config.toml
model = "contrastive audio-text model"
dataset = "synthesized solo parts of chorales (CocoChorales)"
train_examples = 39062
gain_aug_db = 6
noise_aug = 0.002
time_shift_ms = 50
n_mels = 40
hop_length = 160
input = "log_mel"
spec_augment = false
win_length = 512
tokenizer = "char"
vocab_size = 32
loss = "sigmoid"
embed_dim = 384
encoder_arch = "tdnn"
encoder_norm = "batchnorm"
encoder_activation = "relu"
encoder_depths = [18]
encoder_kernel_size = 5
encoder_stem = "single"
encoder_widths = [320]
text_encoder_causal = false
text_encoder_width = 128
text_encoder_layers = 7
text_encoder_norm = "rmsnorm"
text_encoder_norm_position = "pre"
text_encoder_activation = "gelu"
text_encoder_mlp_ratio = 4
text_encoder_head_dim = 64
text_encoder_fused_qkv = true
text_encoder_bias = "all"
text_encoder_qk_norm = false
text_encoder_parallel_block = true
text_encoder_dropout = 0.1
text_encoder_inner_norm = false
text_encoder_drop_path = 0.15
text_encoder_positions = "sincos"
init = "torch_default"
residual_init = "zero_last"
optimizer = "soap"
beta2 = 0.99
learning_rate = 0.0019
beta1 = 0.95
shampoo_beta = 0.99
eps = 1e-08
precondition_frequency = 16
max_precond_dim = 1024
one_sided = true
adamw_lr_other_params = 0.0021
max_grad_norm = 1.0
max_steps = 10200
batch_size = 256
epochs = 66.8
lr_schedule = "step"
warmup_steps = 200
weight_decay = 0.1
adamw_weight_decay_other_params = 0.05
Rows from block 14 of the audio encoder, named by matrix and row number. Each number is 128 + 32 x the weight over its row's rms, rounded and kept within 0 to 255. All counts start at 0.
# conv: width-5 conv, dilation 2 (encoder.blocks.14.conv.weight, 320x320x5), inputs 297-307, a 5 kernel for each
conv.158 [ 91 136  93 199 133 143 213 128  53 111  90 106 163  84 167 156 121 135  90 136 108 123  80 173 125 134  94 116 147 165 124 106 152 147 166 102 106  40 145 190 121 110  88 150 174 121 155 174 169  95 162 145 133 134  78]
conv.159 [ 94 145 134  82 151 113 145  87 113  91 122 110 126 126  59 139 126 183 110 104 105 141 119 108 198  80 140 112 179 103 103 107 141  99 146 115 119 122  90 133 128 108 134 125  90 126 114 185 103  99 157 138  70 146 121]
conv.160 [123  74 141 131 174  44 115 131 134 106  84 127 140 122 138 138 130 119 122 166 103 151 173  48  92 161 153  75 115 161 102 118 151 123 162 157 130 133 133 163 118 157 141 128  81 157 111 147 163 147 116 117  99  50 138]
conv.161 [ 52 155 207 125 149  60 155 149 109 104 163 155  13 137 166 148 138 134  77  90  26  65 255 246 109 118 148 113  84 147  59  96 209 187 130 118 110 130 124 128 123  95 169  72 146 150 108 101 171 123 112  76 136 122 108]
conv.162 [189 146 145 119 103  96 113 129 125 128  73 125 131 156 145 153  69 123 111 138 116 142 158 131 103  90 126 126 131 138 179 136 162 128 103 142 103 165 130 100 140  82 138  67 117 191 137 162 109 110 126  77 129 100  75]
conv.163 [170 139 133 179  15 151  87 166 109 122  91 123 153 111 152 141 110 133 141 107 130 172 100 122  48 115  95 135 127 121 142 115 137 160  54  97 107 154  86 177  71  91 193  74 185 154 133 113 121 121 125 145 109  98 175]
conv.164 [120  90 153 108 157 114 171  77  63 108  97 173 110 137  60 145 154 153 148 142 157 102 152 133 128 107 149 157 155 102 131 102 140  90 158 147  63 152  70 163 146 167 128 102 116 147  83 134 127 163 119  85 145  88 174]
conv.165 [108 101  80 154 102 133 123 139 150 151 100 174 147 151  59  50  90 129 119 139 183  91 113 139 145 104 146 116 125 131 108 118  78 122 153  50 163  72  99 106 119 145 139  96 167 223 122 125 112 137 196 117 118 113 110]
conv.166 [107 133 148 122 172 113  92 116 154 143 142 149 146 152  82 131 172 127 111  83 157 182 112 155 162  90 157 145 148  21 148 166 116 128 209  70 128 155  66 131  96 123 144  89 114 128 160 136 126 105 157 117 160 127 127]
conv.167 [152  87 122 145 129  87  88 148 182 114 143 126  87 148  74   4 135 174 118 149 157 144 120 119 146 152 177 129 125 107 144 145  74 154 139 137  86 109 178  91  81 116 129 160 138 103  44 146 122 139  81  98 154 104 176]
conv.168 [147 106 149 135  95 158 186  94 100 135  84 164  73 146 124  92 116 154 151 110 107  50 128 185 127 139 124 121 138 111 147 107 149  94 110 152 108 131  95 143 106 154 131  87 208 116 140 118 122 118 118 167  80 118 125]
conv.169 [100 135  94 150 138  42  91 136  93 166  94 137 202  63 118 148 108 150  99 123  63 136 139 124 177 125 150 201 134 109  82  91 114 104 138 124  93 145 113 106 104 166 160 107 129 161 126  88 160 115 138 151  86 139  99]
conv.170 [103  89 150 177  59  98 193 113  89 148 135 165 129 138 140 119 179 179 112 114 204 106  99 149 133  83 137 132  96 111  68 108  97 152  82  98 114 110 193 160  42 159 114 114 136 163 126 129  75  78  90  91 140 121 126]
conv.171 [ 44  97 174 138 138  99 135 171 119 103 108 164  97 132 119 144 129 140 130 124  59 148 118 116 126 127 102 149 138 144   3 146 124 187 152  68 118 113 159 148  98 132 110 136 167  95 177 115 179 164  90 166 114 143 155]
conv.172 [102 110  61  91 153  71 135 143 174 165 154  73  92 144 112 105  85 127 111  89 143 155 216 149 178 116 157  90  61 146 113 113  98 153 123 138  89 106 125 122 138 165 124 134  87  94 139 173 193 103 163 158 107 149 131]
conv.173 [ 96 122 125 160 103  72 106  83 172 171 104 159 104 118 180 181 133 161 103 119  63 202  81 133 166  99 146 137 138 137  83 167 116 111 127 130 153 115 119 136 132 155  95 119  99  91 145 177 111 121 150  76 143 102 176]
conv.174 [146 167 123  67 136  66 137 103 149 121  87 180 123 117 129 125  80 137 104 116 152  88 146 134 109 133 129  83 105 110 161 119 170  71 126 173 119 125  67 179 151 143  49 121 123 152 105 145  45 159 117 104 146 116 135]
conv.175 [117 102 125 114 136 105  99 153  86 150 111 139 193  89 100 124 149 122 150 149 122 104 157 127 129 162 126 107 122 135 112  61 145 151 142 152  97  66 180 176 127 133 160 138 124 139 157 157 107  65 141 112 101 112 132]
conv.176 [146 176 144 101  19 132 148 151  93 150 113  86  95  89 113 134 139 136 158 129 121 145  94 103  45 177 126 144 163 154 166  96 156  95  77 144 146 130 114 134 128 142 108 114 174 166 135 127 186 146 119 132 140 142 135]
conv.177 [ 56 165 148 201  97  81 148  94 115 135 115 116 167 127 101 152 134 114 136 126  99 140 100 194 156 158 113 145  55 151 133 135 112 243  95 153 164  83 108 131 170 173  41 124 174 163 111 144 132  91 154 175  93 155 137]
conv.178 [ 95 127 124 136  57  30 142 142 155 151 122 186 145  66 124 161 141 112 107 140 105 104 106 109 122 164 121 119 122 131 126 111 123 156 106 126 119 128 147 100 106 135 130 119 189 132 127  84 131  96 116  72 117 126 185]
conv.179 [139 107 111 110 197 172 110  87  99 151  78 162 117  98 124 100 130 183 116 102 111 126 179 104 108 139 104 140 151 111 136 121 148 102 138  97 174 133 106 131  87 183 137  93 144 108  81  85 168 142 163 117 127 125 129]
conv.180 [136 148  94 101  71 116 156 170 122 106 142 135 196  72 138 153  80 140 131 125 135 119 139 131 144  89  82 171  96 255 127 170 167 136  98 153 142 146 110 100 117 122 189 117 158 171 137 109 124  55 120 137 127 138 121]
conv.181 [162  73  72 127 140 149 112 101 122 145 143 183  97 144 134 153 103  80 168 136 115 153 150 103 156 161 107 109 159 109 126  77 126  94 126 121 135  84  90 114 109 160  82  80 131 164  45 192  87 137 123 135 148  87 121]
conv.182 [117 122 158  81 112 164 114  57 129 152 106  67  99 173 143  96  94 161 148 146 114 125 160 115 124 116 144 112 133 175  91 156 157 152  49 171 112 123 134 126 164 152  75 187 123 101  83 161 162  91  72 156 166 155 181]
conv.183 [146 103 136 106 136  83 138 129 200 104 111 110 181 151  81  83 165 112 124 119 134 191 121 120 124 132 120  92 115 160 188 110 119 128 102 116 119 141 117 140 151 155  68 136 149 158  91 129 103 136 156 225  85  68  94]
conv.184 [ 93 170  13  91 156 128 120 116 130 123 174  82 150 110 120 165 130  81  93 150  96 163 153 134 129 155  98  93  96 159 118 118 168 108 133  68 125 129 148 113 112 129 143 162 122 155 115 131 106 119 184 175 123 145  94]
conv.185 [ 73 122 120  81 171 149 185 197 129  96  62 152 160 142 164 114  84 100 170 155  92  86 146  84 144 125 150 152 179 195 100 121 107  88 141 152 143 135 117 133 150 141 110  94 151 157 139 136 134 107 193 108 130 134  78]
conv.186 [127 167 135 114 158 119 172  99  97 100  74 163 174  91 122 151  47  95 171 153 151 114  80 168 177 152 122 149  84 110 103 158 167 131  93 153 138  96  96 125 192 108 123 150 109 119 148 135  95 127 120 121 157 149  74]
conv.187 [197  81 107 117 137 126  93 177 117 175 114 172 129 109 113 131  38 108 160 130 158 136 152 100 120 120 106 131 148  90 170 103 133  80 137  63 133 141  87 168  78 117 130  84 120 162 107  99 115 141 174 138  92 189 108]
conv.188 [ 97 144 104 155 136  60 154  74 159 113 119  73  97 171 105 152 164 147 119 142 155 156 102 102  69  88 216 145 173 126 115 120  83 103 136 101 126 121 158 164  69  91 133 141 153 137 136 170  89 160 121 140 122 160 147]
conv.189 [167 136  66  76 158 108 122 106 173 206 194 141  65 109 146 121 145  92 122 133  69 180 182 147 156 157 132 126 135  75 125 132 156  94 125 170  95 133 116 128  94 130 184 178  82  87 139 161  56 108  94 144 124 138 132]
conv.190 [126 125 149 121 109  89  78 147  87 147 141  95 109 116 112 170 109 138 134 134  89 184 124 163 135 144 157 110  75 152  87 117 127 141 135  85 255  90 118 115  87 181 124 157 149 160 106 152 136 115 150 115 103  64 145]
conv.191 [ 84 113 119 128 122 110 108 115 144 140 170  78 167 102 133  82 158 139 126 158 174  87 146 116 103 115 160 155 128 135 104 105  80 113 118 102 184 114 137 109 168 119 120 118 177  97 134 134 155 101 108 104 147  78  68]
conv.192 [150 109 141 116 104  89  97 125 157 156 124 122 156 133 104 103 175  97 172 107 169  88 109 179 140 119 114 174 148  91 167 106 140 108  93  59 128 173 164  94  64 129 151 111 164 171 100 119 109  94 138 119 109 174 118]
conv.193 [109 132 146 181  97 104  97  96  99 116 145 117 139 133  28 168 119  75 110 122 144 154 157  90  82 138 189 132 129 135 118 101 172 214 128  93 131 173 107  97 155 117 133 132 134 162 117 109 133  83 128 140  72 158 209]
conv.194 [116  79 118 155 152  34 131 177 243  85 144  67 124 145 119 130 176 121  64  97 127 120 121  88 119 131 147 149 119 134 144  67  89 126 159 110  89 125 110 143 115 131  99 105  83 131  86 129 140 142 128 118 126 104 125]
conv.195 [142 129  77 134 127 125 159 131 104  97 130 103 123 113 153 110  80 112 147  99 145 128 107 104 146 106  99 103 136 164 134 215 146  58  92 137  98 113 155 163 144 139 204  87 120 151 165  88 130 140 137 140 174 145 104]
conv.196 [121  86  95 116 161 152  74 103 161 123  65  93 108 150 161 173 125 149 128 144 120 155 130 130  59 102 174 132  85 148 114 115 101 113 127  92 131 153 169 177 124  96 183 180  93 153 190 157  95 115 132  88 144 112 161]
conv.197 [146  83 123 140 122 101 161 149 117 119 116 154 162  91  98  76 145 135 135 131 195 180 108 158  90 124  89  95 146 172 168  76  99 163 124  94 129 131 148 158  82 185 168 123 141  92 108 111 105 138 131 147 126 132 150]
conv.198 [ 62  70 154 170 130  58 164 198 115 146 115 129 145 173 146  97 151 127 134 129 150 130  94 124 107  92 165 111 212 107 107  75 150 173 120  91  58 125 192 144 115  92 108 154 130 175 108  93 155  99 132  96 121 120 158]
conv.199 [171  59 176 126 115  73 148 140  58 170  86 136 139  91 192 106 129 114 128 155 147  94 146  75 113 115 119 130  83 133 164  82 181 172  89 110 136 137 143 146  48 201  67 128 168 157  80 151 153 135 104 150 110 175  97]
conv.200 [125 102  88 149 152  89 129 203 152  81 100  90 144 146 121 133  95 116 145 162 149 108 116 133 110 134 122 102 103  94 125  83  95 147 174 126  96 117 106 135 120 113 108 140 151 141  81  89 151 119 149 178 182  97 126]
conv.201 [142 113 116  91 173  88 118 132 153 167 169 155 124 202 143 150 115 229 121 173  94 158 186 102 109  86 138 129 114  91 127 146 153  85 133  75 137 128 117 122 124 166 116  80 151 127 124 117 101 161  95  88 130 137  96]
conv.202 [138 105 150 170 127 222  48 122 115 128 174 126 117 104 126 112 117 119 130 192 151 141 149 199  23 140 140 139 134 125 121 144 128 171 104  74  82  83 128 160 128 122 108 124 121 133 149 107  86 128 121  78 164  94  97]
conv.203 [134 149  67 177 133 114  62 152 134 147  66 122 190  58 179 179 124 138 123 143 154 126  87  84 174  87 152 112 152  78 125  89 125 138 157 108 116 160 149  93 125  99 165 148 117 141  90 148 140 107 123 113 170 114 148]
conv.204 [ 73 118 110 129  92  63 177  94 142 149 109 131 120 164 125 172 167 107  78 133  91 120  83 152 135  80 145 154 121 135  72 122 156 135 153  98 120 138 153 117 106 221 144 114 143 123 111  65 136 105 135 114 109 133 172]
conv.205 [145  31 135 115 130 111 120  92 131 173 116  89 119 157 140 116 161 169  73 106 110 117 101 142 146 128 102 130 111 141 147 111  36 173 155 110 153 100 133 126  91 163 111 156  98 102  63 174 132 184 162  66 131  97 130]
conv.206 [ 99  64 106 155 134 137 148  73 156 131  90 144 104 152 109 137 139 117  82 116 131  75 150 124 149 146  63 159  87 167 106 109 109 170 131 114 159  63 156 139 113 171 164 110 111  72 158 161  64 133 103 184 150  46 155]
conv.207 [127 104 129 109 181 103 125 169 127  98 107 141 141 145  96 167  97 140 105 117  80 108 137 135 146 113 138 111  93 176 157 106 142 121 150 129  67 184  85 143 121 136 117  99 132 159 122 161 122 111  44 121 182 137 130]
conv.208 [141 156 119 166 104 143 126 109 159  96 131 185 138 115 174 155 175 148 114 176 119 120 110 153 142 116 145  98 126 163 118 153 128 138  80 106  93 165 101 145  93  82  76 134 158 103  98 127 102 152 104  98 124 124 159]
conv.209 [155 101  67 128 215  75 160 159 147 122 186 151 180 133  50  82 156 124 134 166 144 158 125  46 174 133 141 140 112  74 147 153  93 179 193 118 191 149  70 156 110 210 153 129 129 129  86  61  84 165 109 178 142  85 168]
conv.210 [ 70 104 177 126 158 152 146 115 112 110 131 154  36 190 153  94 136 175 122 110 176 120 114  85 120 123 142  93 164  75 115 136 165  82 158 111 113 160 143 124 170 143 137  74 135 118 158 150  58 152 140 141 136  57 132]
conv.211 [153 118 144 116 126 101 131 135 134 134 140 162 107 117 103 136 143 126 104 124 166 125  57 153 151 153 106 130  80 179 159 108  99 154 152 116  93 105 126 188 119 116  68 186 148  93 110 166 115 105 156 139  94  44 109]
conv.212 [ 97 105 110 192  81 135 115 169  91 120 131 116 148 102 149 113 100 130 139 144 129 170 115  82 106 111  93 134 206  81 101 150 137 130  98 140 181 108  96 109 146 207 117  24 164 101 122 153 126 129 137  99  68 152 137]
conv.213 [117 105 114 181 111 104 235 144 191 117 149 131 163 138  59 159  70 154 101 167 145  76 131 111 126 133 117 127 130 124 142 129  46 190  98 115 134  94 103 128 172 138  73 123 170 104 103 105 167 136 114 118 129 135 143]
conv.214 [111 123 171  94 108 123 130 140  89 121 135 124  74 114 161  84 160 173 142 129 158 141  99  10 147 153 120 116 118 119 102 131 175  66 141 128 152 113  95 144 111 184 100  97 107 170 107 173 211 127 132 100 128 180 132]
conv.215 [140 113 145 144 146  92 110 151 159 195  94 152 108 171  65 141 148  82 122 102 131 143 119 148 157 162 117 127 105 177 165 122 123 162 125 165 154 148 170 117 168 126 103 147 113 143 161 123 172  83 184 187  84 151 139]
conv.216 [108 134  96 134 109 189 110 151 132 160 184 109 198 126 159 114 116  96 135 127 190 110 174 146 145 151  97 122 166 134 115 137 151  77 114 126 129 146 130 162 146 171 184  88 206 143 138 110 105 125 139 137 128 134 112]
conv.217 [127 109 142 166 101  66 196 169  63 110 146 168 185  42 108 114 146 180  91 149 154 139 119 136  86  91 155 163 104 140 124  93  97 165 133  74 180 167  96 134  84 179 171  50 153 138  62 121 181 110 137 116 119 126 133]
conv.218 [161 122  96  91 135  93  68 111 208 178 123 163  85 166 113 130 144 148  96 128 116 118 148 113  79 161 120 142 110 162 108 141 104  64 128 147 144  73  97 147  94 113 145  98 132 155 128 129  67  90 126 135 101 129 145]
conv.219 [110  92 101  94 144 129 131 107 137 108 189  98 118 164  93 105 139 189 155 127 123 180 139 119 159  98 127 149 112 161 148  95 122  70 113 112  74 104 103 144 115 127  72 151  94 124 118  85 154 102 127  97 131 172  88]
conv.220 [144 101 111 147  78 162  85  83 172 142 155 174  91 154 119 123 111 164 130 126 106 112  80 164 169  99 216 142 136 112  95 146  91 115 131 121 138 176 101  91 119  52  95 139 164 151  38 100 113 147  92 124 114  96 172]
conv.221 [113 151 125 152 126 176 109 137  96  81  76 114 158  92 135  97 126  65 123 157 120 140 104 159  93  52 158 144  63 181 139 160  84 168 149 143 110 105 146 182 160 119 119 101 159 117 116 137 128 156 109 124 200 102 104]
conv.222 [115 177 112 124 123  66 146 104 135 158 141 118 169 102 123 135 120 110 184  68 123  86 213 171 144 130 106  95 111 150 127  80 196  81 137 130 138  63 150 139 132 146  99 181 103 123 152 128 181 119 119 161  53 150  70]
conv.223 [106 198 185  58  91  94 118 130 146 133 160 126 124  75 166 117  77 155 111 147 100 146 178 163  80 104  81 162 127 162 121 138 171 126 100 129  93 152 144  84 112 103 126 143 112 145  92 138 169  77 129  76 106  79 171]
conv.224 [107 165 158  75  90 172 114  96 121 156  95  44 159 233 129 139 112 149 130 134 128  77 114 190 105 127 134 100 102 181 104 138 103 126  86 171 101 115 102 140 166 127  73  87 141 110 156 119 153 115 111 187 133 143 129]
conv.225 [142 118 100 167 140 134 117 136 143  98 136 144 144  40 137 184 137  90 102 123 111  65 161 142 163 143 125 117 117 110 126 164 136 121 150 184  35 146 143 108 168  44 135 161 131 137 149  96 142 130 101 189 138 108 132]
conv.226 [137 119  81 153  64  84 156 152 124 130 142  79 163 110  65 167 170 215 142 125  74 122 138 106 150 164  53 114 114 172 127  88 119 136  88 143 116 189  65 167 124 200 128 115 153 116  98 167 138  61 107 114 132 128 115]
conv.227 [105 153  89 120 134 124 135 139 131 122  39  69  95 131 119 141 161 141 157 147 172 126 147 104 155  76 210 173 163  86 153 111 140 107 125 154  98 138 118 146 167 148 122 164 153  88 127 105 136 123 149 123 136 117 164]
conv.228 [134  94 169 144 132 140  85 124 153 122 124  77  57 154 172  97 162 179  84 131  88 120  45 242 122 137 131 114 129 110 105 120 102 157 120  93 169 100  88 130 114 161 115  99 124 132 130 132 125 139 150 128  95 185 139]
conv.229 [107 118 130  78 154  83 137 105 122 153 130 129  85 141  98  86 165 115  83 156  98  90 150  89 186 154 102 127 102 147  91  93 112 114 143 149 148 135 101 131 152  51  98  99 130 126  77 116 109 166 142  91 148 120 143]
conv.230 [143 186  85 107 152 118 155 158  81 168 152 123  83  93 158 115 156  98 104 113 178 107 147  76 167 175 143  88 104 121 132 108 115 114 179 127 145  97 131  97  71  58 154 166 154  68 120 148 117 112 148  90  92 151 126]
conv.231 [ 88 116 119  83 140  62 100 138  77 153 139 140 107 101  84 133 150 169 108 120 141 130 140  84 176 177 134 135 122 147  97 125  52  80 141 140 159 109 194 123 116 125  60  98 103 180 136 167  90 135 170 126 121  76 112]
conv.232 [119 130 174 112 102 166 147 116 102 113 172 127  91 133  93 125 157 106 159  91 164 139 102 157  95 105  99  91  93 192 121 110 154 130  82 112 140 138 110 167 116 126 146 136 117 121 124 122 152 119 104 113  95 149 142]
conv.233 [135 128 100 130 165 148 116 128  95 140 125 111 118 177 113 155  96 130 163 142 139 135 185   7 179 136 126 145 128 109 125  93 118 150 168 167   9 146 172  85 138  76 138 145 117 124 101 154 121 141 139 134 172  38 141]
conv.234 [147  77 105 194  75 149 141 173 150 110  79 111  61 146 128 202 167  82 137 132  42  73 118  24 172 165 143 162 117 155  89 152 115 167 131 128 186 138  76 138 152 221 156 127 175 149 145 119 144 110 154 116 119 136 156]
conv.235 [124 162 186 125  99 125  92 128 130 138  92 151 123 134 165 121 134 115 138  99 133  96 115 112 165 115 120 117 112  95 140 134 156 142 107 167  96 197  77  87 194  94  63 174 135 137  93 204 140  87 110 140 142  99 115]
conv.236 [128 137 154  93 198 119  94 144 124 123 132 150  92 121  73  65 156 113  77 127 134  93 142 141 146  51 149 109 152 142 147 120 125 197 153 105  57 116  70  97 158 126 130 119 129 197 143 108 162 128 187 128 120 153 138]
conv.237 [111 139 108 111 119 129 158  98 105 180  79 125  86 173 171 130 141 135 117 121 191 120 115  67  86 138 110 127 146 123 122 142 132 120 130  90 152  84 102 154  81 144 137  96 153  76 189 169 131  85  99 157 115 145 175]
conv.238 [113 128 116 140 143 184 105 103 128  94 156 135  91 142 112 100 181  94 134 110 131 141 110 142 119 128  99 131 173  74 104 114 163  82 171 100 187  72 133 141 105 147 142 114 109 120 170  64 146 164 120 133 119 162  94]
conv.239 [112  30 171 149 159  99 163 139 127 109 153 144  85 109 127  94 145 164 155 132 134 101 117 180  74 123 144 132  95 126  96  62 142 164 126 151 131 125 119  85 112 186 109 137  92 117 140  88 130 153 150 111  99 142 127]
conv.240 [130 109 114 120 158  60 152  97  98 170 144 100  95 153  74  70 171 142 106 136  85 122 140 113 156  91 124 158 150 130 162 152  83 115 153 110 117 113 106 171 138  86 145 111 160 152 102 141 163  99 163 133 148 148 103]
conv.241 [107 159  88  55 179 143  62  77 124 127 164  90  65 131 115 181 182 175 161 128  75 100 147  53 107 134 134 131 183 114 131 109 116  86 165 195 101 159 200 161 214 105 170 147 135  85 158 107 142 103 150 156 131 147 128]
conv.242 [151 131 137 152 136  70 127 137 149 140 120 140 123  92 124  98 145 135 139 170 114 144 102 148 176  78 133 157 132 126 160 103 134 135 130 109  99  94 140 159 101 115 140 150 113 137 171 128  58  71 157 101  64 169 107]
conv.243 [116 127 133 104 104  89 102 186 146 132 127 125 105  86 154 106 107  51 159 126 133 142 144  81  60  94 105 127 140 158 162 117 193 101  89 157 112 145 136 108 158  78 165 155 114 165 153 123 180 153 153 116  89 192 119]
conv.244 [134  81 157 158  93  83  85 157  71 141 108 120 144 164  97 155 165  74 152 114 141 124 172 205  71 102 135 177 111  94 145 109 119 116 119 121 143 115 127 141 121 120 123  83 122 168 117  65 172 135 140 192  96 140 100]
conv.245 [ 84 139 171  99 100 121 161 155 112 108  86 110 148 142 111  87 144 157 103 121  93 126 154 109 124 136  92 155  97 111 113  96 106  92 177 131 135  45 103 221 128  81  82  51 255 116  93 210 137  79 161 134 121 136  91]
conv.246 [129  88 169  70 137  95 142 113  83 140 151 158 136 128 121 166 112 182 147 111 105 173  81  88 133  98 115 180 132  79 114  43 148  82 139  78 114 110 123 116 120 134 164  98 149  91 151 167 111 108 138 149  96 114 120]
conv.247 [ 95  87 127 149 133  87 133 161 111 159 142  88 167 101  86 153 200  91  83 113  92 140 122 157 119 137 166 108 131 146  95  68 147 180 119 139 160 147 120 107 121 152 185  83  72 133 114 163 143 157 157 109 130 174 150]
conv.248 [116  99  98 164 111 127 129 139 140 132  79 111 139 103  20 115 106 113 152 101  80 109  73 195 177 116 155 141 164 148 103  67  95 142 144 135 166 102  75 111  93 142  57 108 137 126 139 119 135 118 180  91 129 117 190]
conv.249 [137 134 105 131 139 110 116 143 109 114 115  76 121 152 125 160 147 109 101 133 119 111 141 172 115  46  87 160 154 192 139 145 145 108 103 109 130 151 107  82 125 130 111  90 111 121 107 135 167 144  97 172 118 119 140]
conv.250 [122 128 148 176 115 190 131 138 178  83  94 123 117 121 152 140  96 127 174 186 133 118 109 128 132 198 125 127 106 101 105 148  97 165 143 163  86 132 150 121 156 146 121 136 158 132  81 114 118 121 135 122 131 102 136]
conv.251 [111 178 128 116 150 170 115  83 126 141 129 100 117 175 128 138 112  87 148 134 112 108 122 106 168 144 108 100 157 138 118 145 188 127 100  79 113 255 118  69 126 105 190 128 109 138 123  96 123 137 122  94 168 103 120]
conv.252 [118 145 169  83 156  84 122 201 157 156 117 132 121  98 131  97 128  96 155 192 192  45  96 108 112 128 194  98 143 113 148 153  93 134 115 134 126  88 139 155 100  99 134 154 130 160 108  97 108 134 125 104 148 123 137]
conv.253 [116 154 164 139 108 175  99 118 139 113 146 160  80 156 131 135 118 113 105 138 110 133 125 161 147 110 186 124 150 122 119 131 134 148 135 125  95 166  80 138 124 107 103 103 139 110 192  88  84 171 131 118  94  97 161]
conv.254 [ 87 116  59 150 151 142 102 153 116 112 181 104  99 143 107 110 113 151 128 146 124  85 107 125 169 107 174 113 112  97 135  99 112 103 172 134 124  58  74 130 102 163  89 105 142 112 116 126 131 105 128 113 179  96  95]
conv.255 [131 105 102 129 129 183 146 111 103 118  97 131 135 171 142 120  98 166 151 152 120 115  89  99  93  23 169 108 113 255 106 125 117 142 122 146 126  81 156 133 103 140 163 123 158 137 120 137 116  89 138 114 148 130 121]
conv.256 [156 147 117  92 131  91 110 117 161 144  78 152 161 135  92 137  90 163 139 110  56 232 119 143  88  87 139 118 164 139 168 140 121  77 132 116 111 154  98 152 108 103 120 146 128 183 106 103 146 132 145 132 143 137 107]
conv.257 [156 106 120 133 136  44 103 164 118 137 144 135  95 112 135 117 125  91 147 138 122  98 144 128 102  92 151  94 137 100 157 100 145 100 153 110 129 156  78 182  97 127 141  97 163 203  67 129 122 149 175 107 138 147  60]
conv.258 [139 119 127 118 125  76 124 123 136  91 152 102 113 117 129 196 173 176 130 182 189 144 112 148 111  95 204 110 123 109 113 129 152  74 155  61 149  93 110 130  57 199  99 116 104 124 122 191  81 200  69 125 117 132 106]
conv.259 [128  82 127 126 153  84 170 109 151 150 177  99 165 147  90 115 164 101 130 123 123 113 183 124 101 103 141 150 128  97 121  92 113 143 132 165  84 108 158  99  94 102 201 118 113 163 136  93 122 118 135 119 152  79 151]
conv.260 [168  97  92 127 142 124  85 161 129 132 140 150 110 171 191 114 118 126 118  86  89  63 144  50 163 145 180 113 193  53 131  95 112 104 125 136 127 161  68 155 107 161 137 132 194 188 143 120 149 126 198 139  95 145  95]
conv.261 [126  94 117 121 122  75  90  99  62 200  94 106 191 128 187 103 106 140 184 165 118 116  70 140 133 110  94 193 209  97 118 137  98  95  82  99 186  47 148 140 124 150  83 110 157 133 117 105  86 140 188 123 149 109  66]
conv.262 [135  96 215 151  98 140  80 107 166 147  95 101 140 125 123 178 106 105 133 130 153 118 173 111  90 118 127 134  72 148 170 151 111 132 116 121 126 145 121 165 116 162  51  95 166 175  96 149  79 102 106 187 109 154 102]
conv.263 [ 93 102 129 140 153 101 155 153 129  94 155 143 107  81 102 103 142 137 161 186 160 107  60 130 136 131 162 140  91  59 119 145  73 166 173 125 124 112 156 116 145 122 116 152 164  88 159  87 111 135  95 154 161 118 138]
conv.264 [116  92 125 115 118 115 140  79 156 117 110 178 137 192 139 197  75 128 101  95 202 102 124 129 121  97 114 156 130 150  97 102 109 134 159 130  88 116 137  98 121 142  63 142 106 185  92 111 149 116  99 128 141 116 126]
conv.265 [107 103 119 101 106 162  98 188 118  78 130 204 172 161 107 105 102 161 110 121 110 117 129 133 108 178 136 119 130 182 156 118  92 133  92 124 137  90 118 127 145 114 124 110 126 148 120 128 164 103 182 102 115 163 114]
conv.266 [155 100  77 143 150 110 144 136 130 133 169  99 123  24 141 143 102 169 101 123 104 116 116 177 106 166 103 146 156  97 120 128 152 122 172 127 157 148 127 165 110 115 214 133 145 138  61 133  67 131 107 100 126 141  98]
conv.267 [ 79 121 199 156  92 170 118  86 117 145 103 127 110 179 128 171 137  87 136 111 160  83 107  78 118 135 165 116 121 101  77 112 149 176 124 123 158 172 130 135 115 155 177  58 111 130  66 157 110 105 129 140 185 195 173]
conv.268 [149 158  85 149 155 179 106 120 154  83 153 118 150 118  72 146 137 138 137 104 139 150  94  83 200 109 191  46 199  70 125  95 109 143 189 123  78 124 168 109 140  67 142 183  51 117 109 162  67 143  80 191  92 111 168]
conv.269 [150  68 104  74 172 138 129 106 136  97 140 136  82 133 113  51 168 162 137 162 154 112 158  67  71 134 132  92 117 184 109  52 112 115 148 113 106  88 106  92  63 167 112 142 101 105  54 245 186 104 140 129 138 136 127]
conv.270 [ 88 204 105 147  91 121 181 100  99 144 135 126 161  43 169 159  94 122 119 127 120 138 149 172  86 133 120 149 118  66  95 151 140 147 112 125 146 129 176  63 168 108 137 115  98 154 136 101 133  97 133 119 128  76 148]
conv.271 [ 82  97 143 149 120  76 188  83 140  95  97 165 137 103 110 147 165 139  72 156  80 196  84 158 142  99 120 169 134 134  87  45 215  81 141  56 140 155 120 140 115 170 136  69 175 154  59 133 111 118  91 153 134 125 168]
conv.272 [100 151 134 125 123 108 113 122  98 140  82 161  83 167 118  91 142 145 118 120 144 101 215  70 160  94 105 168 108 127 132 186 139  68 158  76  99 109 147 125 130 119 130  85 177 151 128 125 162 107 172  98 170 122 110]
conv.273 [ 83 137 142 142 180 142 158  96  61 160 143  74 131 179  68 124 168 137 160 153 216 143 132 176  67 107 123 135 188 144 147 124 131 136 174 157 103  68 116 123 178 117 107 121 122 134 110 104 118 211 108  62 169 118 103]